A small audio embedding model, trained from scratch: 26041 training examples, 116.5 epochs.
Rows from block 5 of a small audio embedding model, named by matrix and row number. Each number is 500 + 40 x the weight over its row's rms, rounded and kept within 0 to 999. All counts start at 0. Numbers have three digits each.
Before each channel's rows are labels from the 100 clips, of 14848, where the channel reaches its highest value: "responds to" is what is common among them. Only what is clearly more common there than usual is listed. The data: short read English sentences (LibriTTS-R). In brackets: how many of the 100.
# c30: last pointwise conv (model.blocks.5.c3.0.weight, 256x256x1), inputs 0-127

responds to: voice: female (100)
c30.38:454501492465484481495494458461514485522531491468496487512474471509496446476463493469479493480515494472497498486459462495455485490465493465511486463504460449524511478500495460480471470450506481560477592534555519488566532516453472560548466539494544521512487507559512569474514580484472569500461509540523596593536592593573577500542549550535537563563501537596465505492560491527494544485552

responds to: voice: female (100)
c30.132:453492499493436506512474476489514502561472461515508520478505468490478491508493518502527463488461555511488466513442502510462493494484497481527524477467470466479500468499510475502480479451499489469517531483520502496503518481452512501503486497518447492549499473511480518487469482483471512486495470501528485525509486504539489519513491533505510515527504527514515511500503537493475507493508

responds to: voice: female (100)
c30.40:529496452518502478434516522444482503430527501472463437437453497480533508501507507527453467513496459453503466464514520447535433422522477517520441477549500519515452521520432520471427475489532439537496539503515489516456464586496492582497411529471463474524484507506525504512497462509522553483441505461528481532565498458532499506474500583479500494531478518505455484496458519476519464464500

responds to: voice: female (100)
c30.9:435498554467492492526500454467478506542517489496519517557520471489498446471471492491553459489527538532505512527442440516445538538472521438477520460494469435506534462483524486510520510433433513603493581577565469504547518589550545579543515526460598530480492570524540561500551548575532575502476510555520570570475574539534592521582560599561522542536504543579473482510549497597577546480553

responds to: voice: female (100)
c30.177:512523439473473441433489502487484517494526453510449445490475464508479489467471460453433469456518487443520448456504504460503437458449505518483441497484464450504466498504463464513460497497520493484485510451508502519432477513484487481422480522484492466509494480520512439525461470495500512477493416439529505505499507456491488479444427471445476425496492510502483477480445501456469448506433

responds to: voice: female (100)
c30.84:452461537475524491521475484468497461546499512455520538503548484483508460477487484475514498492486517520472493527471450533471528558479547474489521490487467477497572492469550470459505523452478537558479586494573480495530486493484489528504476520505545525503453524582504507486534614505471560509449471510535629616516603564592603498484485536492489494569502539615448505492485485527496545473480

responds to: voice: female (100)
c30.196:471475546499532496541483500431515456560495531453531544500559498462521498481494474509517525505510530528468513543480429548472537547509580489492533507503490494509564505424553488454531562486393573545490536508561486538479511512535511515474509510504569540509461556581502488478551585541510516491477485491537634572556584526559624502498476515486507463550475525557442499483483480545544498500467

responds to: voice: female (100)
c30.244:461494539475516483520470474566449468479495526485494530511518452493513468478464471460499512475461478517470480506466489519478515517461511465444510501477469473501526482478532466451497495466493518640466570529553499499536525523498503490451517516459593471446460557530523478461539629520485524496486456501551627584471612561541589489456486472547485472529527503612470501475560444535521555472468

responds to: voice: female (99)
c30.160:523528452497470473467491504534467527430517458547446464514451483530481496489485472485457482484517479461487472453496481449513468449482487508465472487487492446483461520523468494545498514493498482391527411451443514511422484485456489435453504537494439501521494447468523448519443414499513476504512525421513440458538428425437423501443441451427476429481484498413501499494434523445456420498442

responds to: voice: female (100)
c30.228:487426591480510489572478506415515419569481500430556572492592500465493498476502481486541489488483545547467497564467446573483567592495559488500563477487479449500614502458586485454519542471443571532481584523567467486523509486496486531510499500502532523503446538599503525476520596505479573499460476518527605631523588563585610492525503541524491501592482499600444495495512505570530537486508

responds to: voice: female (100)
c30.233:490533430504503530431540479434547535415525502492462455515464491518532479529492526537428476531504424443527483456485432456486438462529460477546447518563517527558458477454441532531465453489452457531461544489496520549470504522523508576499441535509455569493489508499510515541506452475543545472501537436521466547562515433527485522489515572447555506515454525510531466512444485460473444491488

responds to: voice: female (100)
c30.35:473459434455454509462475476471490456505446470485455438457443460479489466492461479471465474487439481442461429464474526446470436398475373491473467483494464481485435462526438460553408430477507363492499454493510481516456438455491438416398495508499548544482479477508506385503483453515483439491502500453548478443500526475462434480399446432448488397495522564451498474490488492453433467499405

responds to: voice: male (99)
c30.45:487500482483515507496487497481506504524468509506488501489502480499501483512480521509487512517460530479495450481495484490495494449494464481503499510480499508505470471483485509553476478495438459436487435547435487504456492417494502428399505521493496531477477456428446409523447456538537457483498496473437417454474473450438445502412456446471486411425507409460513490488466477447445472507438

responds to: voice: female (100)
c30.250:513552444486478490459509514531536539458528472532473451487452465501496500511498474460427503510523469448540453472514490462493439466476490507540463474533467509493457510513461467521496485488502453418488433463467547500429478471455474419419500521454426513479518445487462447537456433511527434510494504432485465417501435434462443515440426441428460411455464449440514482503433489423447425506413

responds to: voice: male (100)
c30.133:523478424507485494424451507477490458502447487507437420456417497477478501498495504502440484494482484431464481438519509428524423393493500523489438498465504492493402526512423500506409503517497475456518412473470487505453509499473509410381507510503498516513504440458519416488454439501485424514520462458517445422469462445401409518402412406434500408445521516425523509517473513460450452510399

responds to: voice: male (100)
c30.167:489454436505515542444460491448530459523456513462437445442437504462518505531511533520454504525439526437433463433499507444494440386517410497517453521492522521523443488531451513508392465504520438449467456470506507513444427446508441423404486512498523529488496466504491393500479430508465402472495486436558442461489515447454423487409443412443470404459494562417489459487484497451434440506407

responds to: voice: female (100)
c30.86:482449562507507463548483502443498435573484483445528563537542513442489507488517492509592458495515557577480526546488444555488585563513561480496561484513498452509549487448564505440527558481442576526492462535470467497530536489584556506547491540482607486504499551467493532486562529589543504511502520559487510464498469528469516495557539508561516544455504501481478499492560482622611569463535

responds to: voice: female (100)
c30.12:485461477499495552443447469539465453532462527460502485471482480459484482526489503524453523543491525475445517474468570458484454489524475476475471514501498527541462466535479496510471481489539513427533419574444532491511571423512555444504459512470486490561531456465477483486473445535505461524446555508515449423511442477423411521475506462495562498469550547413457541533502537520508463439498

responds to: voice: female (100)
c30.122:478443565493510496546490490423511449577492504455533550517571480473487488486486492479554482493484546550475497553479418547476559540485558500499537460489471459493570501435563471454535543473407574566484589533565469516543522493497483547575509510519534518517454537609500559473540578504475565492462483547543626603521562568586586480553548540548507526605485509580453489493530503575531543491539

responds to: voice: female (100)
c30.19:460473535474522508529487462447512489561486522482515523537544476483510456477476506498528464489511518539490488522455406529457533532476539453492524468514468470518536477425537476477507531429385544564502553520546494517565511531517513559576491525519577535509486547564516575478548564528510560493474526556531585577517534566542565512593558562533526566550486539568465493504538503577561562487569

responds to: voice: female (100)
c30.80:462468528463511510507493481418507461533476519448532513477526473471517463478475523507497489498502503502461485516464491528463509516493520492480514511512475471537538489516519476465486496456526505546479587518569479519538498548473442547510481517488480532521457537605516533494529556469447552517448464535545617608504577565590602483515497542497499501611484557580448482498523505522473540492507

responds to: voice: female (100)
c30.61:458475525498476496538489466442481476528483493468528553516547492484501482501497543534526479510511517525488526534438453551475535542493541466468536490492502461525549487497554510465526542428486546550485550542525540497520542504535548595539465529500544533508500557496531550491532542537529564506487506510512543556532527530525520511546529568528532531521524518548477488506545484554554519469516

responds to: voice: female (100)
c30.242:454473506481495500507512475460499474527498485473508511514516494492504442485465527518504471478525495507499504512457462507463510505500506475492492482526467457536520483496513490488505492435485500564478593504556499518548501548472471536568474530504536545526488534567514558477549567483465548505456504550536607585538578580565575496570553544523525554579486547593452502513548513520482553479560

responds to: voice: female (100)
c30.119:461481529470521492520477479460510467558486511449509517510543486456522469492473503476501510487507529509483493519455416518467520552488537477492519499499474446515545497450546469473519531438390547575499551492565480523522491499525476484514506516533542561516466554575497513500569536494485497502478479508567604535521563518560571504526507512493524515545507551541461498500483506505510508482488

responds to: voice: female (100)
c30.181:482513527524517505541507483536519510532526504467492524494518497515513495510503524500541506515521514526498532526473491517491539499479513470507528509524503497509524495486519500491509518474500536585505543536528545464478491536549553528486520566510623538444497552460558522501529601551548549504526467472474578539486545581523547478478476510478494497526560485575520517515565446582587556494474

responds to: voice: female (100)
c30.139:404480441475489513427497415464478481506464488462426420493404488492499447507467509499463485515464444418480461438390496414403432415500389442485434481487494484489425417528443482550449399401480404484476504512511483506448437430523467475418486524492557533475481508490490384525503469530505466463493511452516470494507528488490479477424458460446490389483514536493502457479469474452446473487393

responds to: voice: female (100)
c30.134:475459530481502487538468496419524461522482486473548561509547493470484489470484510496565483491487513560470506557473506563466540532484550488512543490493479446513551491497553492469514524459483523556469577528555479472558518522504499559574496493471549499524487554575507582461567581498465579494471492561545601587495563578563577509574549588550511561598485538569465489485546504567547556484543

responds to: voice: female (100)
c30.248:483464561517517479552496498458498471599503500459519545552550510467488505490499487514574460485529559547489550545480446546475572551494563455481541466521497468500533477438560506458542553458412557552499488536480487503510530494595574519544520546490622515485488557472508522498561540595564518482509521532472531489508490557483543513552546515538511521476490495518509476497553474606637572468535

responds to: voice: male (100)
c30.3:527539533505478471505509520563427511491533464519521508511494508509486516471515513499518474458537487514527551518525450516535516510494552525445540471504497445488500556499517487503527544521490541448615489468517493518505540520495597485495450454445454485562506479488526491512495451496513504545471451480491488496487498482494489583491502484493524505503579488485484603577464587489518485463486

responds to: voice: male (95)
c30.21:500480442480495515432469503486512469523447510501426424462435484466487485512479506484461503505430514423463445431494506431499424408498420492491426516479489502500420470493422493545454463499420440456481431520450500517458494403513469412409521506515525525480508485437435405506459474534499443502512488461487457454497485483434442498417467441460510410444509486445533488490480478455428465525440