python train.py --dataset="short read English sentences (LibriTTS-R)" --hop_length=160 --win_length=400 --targets=["voice"] --num_classes=2 --arch="ecapa_tdnn" --norm="batchnorm" --hidden_act="relu" --am_softmax_scale=16 --init="xavier_uniform" --max_steps=7900 --decay_fraction=0.3 --final_lr_fraction=0.01 --warmup_steps=790
Rows from block 4, named by matrix and row number. Each number is 500 + 50 x the weight over its row's rms, rounded and kept within 0 to 999. All counts start at 0. Numbers have three digits each. After the name is the row's rms in percent of the matrix's.
# mid00: scale 1 width-3 conv, dilation 3 (model.blocks.4.mid.0.0.weight, 64x64x3), inputs 16-31, a 3 kernel for each
mid00.8 101:468457458501563473585516516586485554593520460485443496466484393460449536491487474453439399567516536512478474476569475421421514476491510487474422
mid00.9 112:465485469463428439534525502552562514559563510470432459412429392487508508512417452476420471547585567559488505450513448523442476524477507482474490
mid00.10 101:516523525485546487580435514530475532419556464554465546527514437541514562453493470537452449424542531410480468517545482461504566498488521411448439
mid00.11 104:472484458475536493595514512614544554538548495547448516510492424468521502423449434525470397545569570420488447493536479451409495492496523378458451
mid00.12 108:458533483487495560499531472437582438478510421479485413421482448523518528546484367504417437466570445481410411590458557504474473490483484446410465
mid00.13 095:513537510484506500437549470485572470493513484507526463489493454537516532480511486517498458513528521548520503504418390537548530509483505514558518
mid00.14 103:519495502546550440512447527555442482497432390580516534534539463482520521473428488413473460561473453331468468496515500448490523494488500380517409
mid00.15 111:491513480499509484526524478551555475593521466507501502419485414464501481681517529414451546526505491519516470458443414502369493499496497530458533
mid00.16 098:494488486474482506587530557523573597473513545478439471485441460522543525469410390491493415499636651517429445545543547548536488484521508400480480
mid00.17 090:516513504537493470474436468527443399497439470521520440403452468557511497506472484539474418541450459482483509479488494613547526496487510449513495
mid00.18 103:492471505557476441448461453463512403456436483547493459552443409510479460452473533560476582497471462503531562471465457446497479492500502516540557
mid00.19 093:464527482488468475453480485476466475418503520636411470542428435516442472454455475557513534527495484529517505576481523586486497506501487577521469
mid00.20 095:472506495538453520475552482484495440546474487474467409498446426442496477530490586482472515506448471515456629519492427575453490484520507563478585
mid00.21 106:470476511569522497465455541494479449480422328487503494507506503480516485520395469371414489497485384440487449473481563507549538469493485479496465
mid00.22 097:510501507467530479595422496536383540462469483487543568502554512506526516474482440548544455438434553475489476548529467430495514511491498446492442
mid00.23 110:500504496540544439512557444482530455377526402467422478508445460508518494409490459539459465388504463361402472556520548516520536499506516408344453
mid00.24 105:494508468476420502501523541473586576536533527484438453416444504510505519517430386442460419477600574574478467530480492522462422498490514473432494
mid00.25 100:484484495536493439561472495506454572402447521507498524490470413461497508487446478528525472428455580428426512545541473461441509506518501445428447
mid00.26 095:515535548473484436457481435522449385557451524535526469575465479529493504502452488523483459568438509510507588424473466601571480505526506472509544
mid00.27 105:522509490559539456534504496524488557415427489547458557499470461507499524468393466510512468414437554461441401500542501460435520497513498433414392
mid00.28 098:501525521439524447588463539545429545436488520539429571497531496507525518461492470532483470426452546432473475575548491473490518513517508399435431
mid00.29 101:491519497478444552456585502398574569533495533422528484458416560491540552462490438508453409512536603553450478589534512512604503499468471537370488
mid00.30 095:482444523460569421536497415580501407548536465549477501502500401489467513561520530567486412562488464558514539494464411551495497507514502543557522
mid00.31 105:506453471459549534607457486565463507393509470522427573525510493500480482433526480509468487404477531386481456502504464454450523502499531360506453
mid00.32 098:507493505620576544398447424485488472501518420563488596529505614533517500520487471506427488517498434494509507400535401425493493503485521508489522
mid00.33 095:495488493651527552496479414513541490521476416529598607515547640514492489477445486509485494506481414485524527454473410404483498509514485450495550
mid00.34 101:510511506454505532556481493531480454459467527473430432546525481494484467448496566428410512453498511503511550481461502519527511477497514418460552
mid00.35 104:474493504457478542451506448477522506559524468588550560536540617466460477553528514472492513518485434488467453462521386443470498495508523487479513
mid00.36 093:476473522601507485524387503504477536521473453497585516590546528501520513429385496481509562467518435452498534505531491410493503467500497410531517
mid00.37 104:470475506442442464487536489561566532553512533467459439386487464507483538505374416535476477532553598604507449441489410541507483517479494521508481
mid00.38 099:497489523551481436593488526491477521474418459505524566568522510498530523436424501504472542450488463452505550523505500431531484504509491394489499
mid00.39 092:514476520492519469490456489545451462481430486517533441448474461535501490504412507551483391551446488483487514496514473557542536501502503429503544
mid00.40 096:470496478485521524486537417433556463549541537499512483528429515477474531521569532485479507520488497454475558624527532403467454496520508463457538
mid00.41 095:482496526534448458501469523467479533499436464471569568546529533483496502444417496477474538467447454446515564536471523444526490502516504398520517
mid00.42 102:517479497502543456579484528543490533408499449555433540489517439486472513419467470516527439453502504423521434492526492432460505479515508408520371
mid00.43 098:485493477495479493569512499566473434437513466525624608559612660525500471436505544514550480471486448460552555491496526432518511473525487435530547
mid00.44 097:502508478547540471492528509499507420508454455489413523480454469513490457505489501474488529510488499512459567437428486563522524508488506536414530
mid00.45 109:482482471477518484519502584495541567582553501465397444473440428496487466555514401442399517532565552563521441433555522474478445469485532526480475
mid00.46 099:488477522500518475571463511535430509438467488543472511539497422508498528428496460514484404432457531382409394512570510451476531486497517420459397
mid00.47 094:509501483520557489561491451552437467421461474545498601503499538513487486454489475553538483440448531402472499465511527508470515493485510379441483
mid00.48 096:508489491500642523590405448543435467454523493535481510482546498493527509532527534557471428459461528497453501471473499497507576504477496471481493
mid00.49 107:485485489516541481510476530549528503561503445493397440427450418518515512550458469424478444574548462511489464478557519546540535479489518452490454
mid00.50 101:482482445489533497528509586532564651495554579529496513484476446483491460444397391476456378484569650542474446439540479479432439519497507496438446
mid00.51 094:478498473579472535484515417460523444575486490464511595470455635481513522572470474492487484506499478474465514559518499504525509524524478464457503
mid00.52 109:537532473473479475558506474536503406433506455443436546506554541535544522433527500538591472474483456439517524425408464459485469481519505405546550
mid00.53 093:462528493493497511424502368445464434477491550637530393497472473502475486404498506535523459513507519482513503588525524524496467490494473523542501
mid00.54 101:481471483654554545400429443450510488511504422552485580545531589473474507510458458493437491509519410470507501443481442444475495494503505507528510
mid00.55 093:489533532499472465519446507460402536522478510584544503544546449507537524485418517497528468452466532466540468568570434496476537481510527514550399
mid00.56 101:544529521585477459528481451508465389472381373489546532551509512537511525503459510451499525489401398466516536414480489496524525501512475422490519
mid00.57 098:512534512536478537496496562531480491492550505607453449530426515490479448470478584506477491475492424445523452368553574522502536474512485471527430
mid00.58 096:480503490636498564489409480476498506507495463489563474572529533495523508456412481517503552476539414459513521498481483415509519474498509386552522
mid00.59 099:489519464647564511460475416441531490471475519515574515566497576496485493466443513547486546489526468481516564480522464412504461466486473429492556
mid00.60 108:472479478433518488533527430498480401566358447586536484520571523480468449560480481470558474516404394497371476535517514495475446499501486530407503