A small audio embedding model, trained from scratch.
Model: arch ecapa_tdnn, norm batchnorm, activation relu, depths [9], widths [256].
Rows from block 5 of a small audio embedding model, named by matrix and row number. Each number is 500 + 40 x the weight over its row's rms, rounded and kept within 0 to 999. All counts start at 0. Numbers have three digits each. After the name is the row's rms in percent of the matrix's.
After each channel's rows are labels from the 100 clips, of 14848, where the channel reaches its highest value: "top examples" is what is common among them. Only what is clearly more common there than usual is listed. The data: short read English sentences (LibriTTS-R).
# c30: last pointwise conv (model.blocks.5.c3.0.weight, 256x256x1), inputs 128-255

c30.198 098:544512537491516555518514489490555486588535573542558488504496490494467570555463513513511517478490500591497537506470510523517496488549493501550474509505495504564500499528490498563545537463579553504507559502486513499514493474539546546515496476450521498506516500514552491514477550495531493486521488552485482507509526490528489505583525487488510493504509482518507493519503534490547534478469
top examples: voice: female

c30.190 096:502531564502541489509521516526457500505603475531551491520478480498491470501499529499506516485463504458484545591464559517500485554488495488575495574459539510481498508508490519476543462454468484574522480481508473547486488508470464491503502497468481495502517476469500472522491525483504491497579507509530482490502473519571494540499510482500571551516541500550572477562484482507474527515510
top examples: voice: female

c30.254 105:466479524475537530444521452482495507504540428544534469449391491544454462544486489408491485477494481470497519514448491492551498478473503452560471591470474534514496444508464513451540473455440465579569473475483493512484461448457524479534475440445522484501482471493528489438471513496486480530596445466465548483448542490544469577487537479458584526518428509552531482550468474501516549516496
top examples: voice: female

c30.210 099:568528547486532542497529512504556512582554510528576526527495494508468551539499509515517529478518504585499547552468534549530490526596495493590507523524531544594487523522486536590558549467555567563511574486496493520586473516563564611572476517489535478457504491547555500523504555492557480526600509598534478503489561516532477571568575479488547538509536508535549484526474578513535574525501
top examples: voice: female

c30.156 110:503446373497407583441493476446541488445462473432407540495504513548516483395504478496452435498435462540471394463523475423568525419496488486469503508503454423561505496448504473507460467516471486486530509508474493461544486469552567537530513474503550519524474505525549516458513568482513504535505476533447521459452538465459491563556569475492489451519469515453474495458493536491544506471524
top examples: voice: female

c30.100 113:558656517500498503516481645538509508483515469485495536642645529510527445489530565670475504528449524511512481553503571520503508523492503587510510511481598478521501634481518500505486439513482498520486456503521511552506496596499536525535521589589506512511581502494513491659526509497530529529499580517605491579508500485548489480519520475523506529492640527510558511523503509529485493557518
top examples: voice: female

c30.178 104:571597516508516557598502612553563507517520514537540509552583513542471512518520532602532513477501508531495523532471550546554512530564504592540489528493597520555522560497532468526525517450539527499515503505532488521521500555528490502554482549502534484530510505495531522527475570511526460525493531535510557527473507434519496523557505465507503493495556514497510512520521505550562507528500
top examples: voice: female

c30.108 093:551522541486540519482521517519508508562537476538537467505485470497477537532496498497531539469542474544511536540447521527512504538560492475585481566541530513557491492514480540551568558467498549562518538487484489532536474505538513553526492486497503487490493477491521481521512536476549501503576512548526487489494513508546480552533553495483575520511522513560541480538485550516498559504492
top examples: voice: female

c30.135 099:421476474514461485504518448490444511500476501501498488505476456454448432448480497476479510500425523392526476472459480462508528544384534500490497493375473447465526475485559445413496448476509424471468505543493523493413536484437442430426476512533445473457525535496396523485476456519450471463476500425495511504536397507478527498457474492518478460499494482486500525486530463498482520507484
top examples: voice: male

c30.72 103:490509478584458554547560513538530597490473482548470490506493476517496493511478474502563464444512489498595483486486482476556582483498593520448466471501515493520595487554582454483475498485507485489581485583558568488511567515509539509528468501481552470449502574569532622511482523608490462524510507507506603526504549505502590602517477533600475498483519494474496599475594481480548470494500
top examples: voice: male

c30.207 097:558611491502472495517471615542469530485516455477482525608614535502520474489515552651498518520462522483504496544500564491486508548486498567506515525476585467496505563477486505495473476502474494535514437499530497572499484563474473483508515573541492513546552497495484503602504486502484495504546569483575496563504497438591505537484512437514499569515594504509611495524497467516509487563496
top examples: voice: female

c30.86 094:483524547503544481502517513533477510494590447543525480527488478508487470501507513524514516481453498456496511583472559520487497557470497497607480599453562519472487489530487539469550466452448465593541476483507493566468488503443462487510503496486470505499504491512480494533496480497481480495592516473518501505499472501596474601462539469493566577521530494566572488580479475519497510513507
top examples: voice: female

c30.113 098:472456460536466513543542470529556523471483520530490464472445536404542471524517457480532456522510521527520482481547478486467539457483517488530516491450493522522517502539527527487475458541479470483527448504509528494533513492496530504399536491542456528539480517534460512487532487516416558400434504471478464505515422503472517515490473498507478499498476498478473523473525470524511492483470
top examples: voice: male

c30.101 104:547544558483544546547522510523565488604551565541583509523505481509488582570500514522510535490523493610501556527503511543529501541584495499568497473506515515602500506541488503609550555489609627476509560495481508498592485509575579586539502493493540513491522497555544495524487581492555502528515504581529494510502541505512499512616534507488486488518535501508506487515497562510567523483514
top examples: voice: female

c30.95 091:577479503486516482487506469499494501581526485526518530460467465504470555486499492476546499484545471538497516508458490535497494491591505453566469552552484510542495462517490532584558573466515561547516590490478511513547477480506545550544482460446521482472459481520534504479508540489553476504590478579509471452500558536530494524533563540498572498515484506532520481525490578531480603493505
top examples: voice: female

c30.3 103:508490465575465557522574506533531557463469491523455503491505464524481487494479489513526458468486509492599442481487505474529593478502583514461486474489518449518608504513600462475478490499517478495575472598561576494494588495491524489498459492464543470449490591560517637508489509605477470516500486487506599492510500507491591591514483512603488477495509490492477610485632491479563469472485
top examples: voice: male

c30.132 116:563586467516470494514485600521497501470506493490473525620629524506518450503502591623477482501451498507515467544502567477509523504471525583470506480458594466477522633493510476493487442510504498515465434504517510557492515650496520518539513646600489520502584505480527510654516559517504504509431617516585465610504500474527517430530454436521478520511663486502557513524526506533465453573481
top examples: voice: female

c30.50 112:554612506490507511484475642518503507480532468490490524638641518511537475493522580653505549532487537498494495557513561507491500566489502585477516501483593489507483613483500495506486442523481509529514450510520507568495517601507521505526518604604507515513614510508499489652515521505512518537510614511637511605512496485575516503511494489506495531490652496517600500527501492535500480584510
top examples: voice: female

c30.15 105:521510442511420502516532506511513497456429523471430495488516513495508475492514483550502455503475497503502442440521456438500511502515508468442492430502506433499508471499495469496451490510525515432490507499491488421515507456533527505528495456455530498506459503504526493479497531490500508512468445527473498452505534483421497491521476477504464412482502497439415493436508513495490465433465
top examples: voice: male

c30.34 101:560636470491484494501465628517496507477516457464456519620645508503514472486502592652494511523472544507498465533505559490498507559497493566480518524468559472500505591473504486504476463504480491536545422502498502573496496579489502507518503575587492527537600498515491483620501490499484514513509587476579486585509484437590496541497506429518494557497604485511618495528498479526532474568502
top examples: voice: female

c30.231 107:459427451493421532458498429478487491437439475471438494427429531513534442462553462453466450527467532482502452441547436453510506477459506463455533450507452464491502449464508501439449443547428429442482465478485473432467498462476479466511532453461505526535448495455512492444533493500452535484483441465446499450490513537443491515482423509492465439505447510432428501454494453528500424434475
top examples: voice: male

c30.106 111:515572516505511510522486557508527490498519510485488532602575498503513489514509564577502518516474526543503481560529562521480509534527489585499478513494555502538495612482503515535490493532523513522453481493473492559568500629567549568571520646644520507481613477518556490652512587489586537551445631574634465616507526505522471427570522480503481496485647520513573481538486550523530521593500
top examples: voice: female

c30.201 096:523594494493503494529496602524492505481517469499483510589594518494517474514517554607499535521435525468484506548477557488481501565466492553498507535458573460496484552495482502484495453487474483592551408486506493591472495563466467476497510562578475522549566490488451480582514471498479490507548589464580495580523470447612490575488513447502509589496602494532631500540501452529514465564506
top examples: voice: female

c30.59 099:538640480498473495501462631521479520480504438467459521625637514495529462490508570638485526500472520503511477564501558484479495572484505586486503532475580470502498595472500495502488460498469484552528439504505498582501492572506484499515511587579480501525567495501481494598510486495498499502525582478588494563526490456586504544483516437503486570498621510504627509514496482522513492591489
top examples: voice: female

c30.144 101:538515551478551552490527500507538493576567493544564512506493486530475528541489520514526560470530458545493525546442534553526492538569486471608477548518510541547480502538480548559551543452512540584519555471481486541541475508533531580565466496488554466481493467516543480525501542479565476524613499574540497493510564497563463561531558491473561541509522506564566460545463562519497572530511
top examples: voice: female

c30.22 104:547516554502548515502521532512528492546580514535564468517505476520453521555484529540500530476505474555492551562458546517538505516547500493578504529509518510556494525521489549572575517449519539537481539479496489534539483511558529565546477519502558475484534478509564492534508567479572466517571507587541491511529546495554490488575559478491533543490535520568556492546490578538528549519483
top examples: voice: female

c30.199 102:583562505504505548491543587512541510508532533543508457562567534516508541562499554557515522492516515551483511555481537510547495548563502534578513555495546483579488559559473527589514525504530550559541503484491485574583481566557559600530510545567538519516564493560564482578499564486554492522580559573572499569505548430571492563578594460488531571481566485546580487559481574518554543567504
top examples: voice: female

c30.19 099:569531548501549558526515519514562499544559522528573475530501487501463554555468528542524539475504467584496548566457556521529512543591483500579505544509529516581501512522494516585566537442550572535505552486498499518562487513557540568523481492479543495482522507527550485521492557501542473507547512564523488510508523508539494523579546486485516529502531492536549500525500561530556547516481
top examples: voice: female

c30.244 098:437496534505557514481558496451542489589544634594619425514488503464488509578494530493444460493443511514506557527468517502523516482483482511600483516434488519523456508579488559492581464462549522547505497487457483546504477525498486524455497530555487499529563496502470479542487504487511475454506518524527449543536456464538498539504510452480534538489517486558552476556495517496516535527486
top examples: voice: female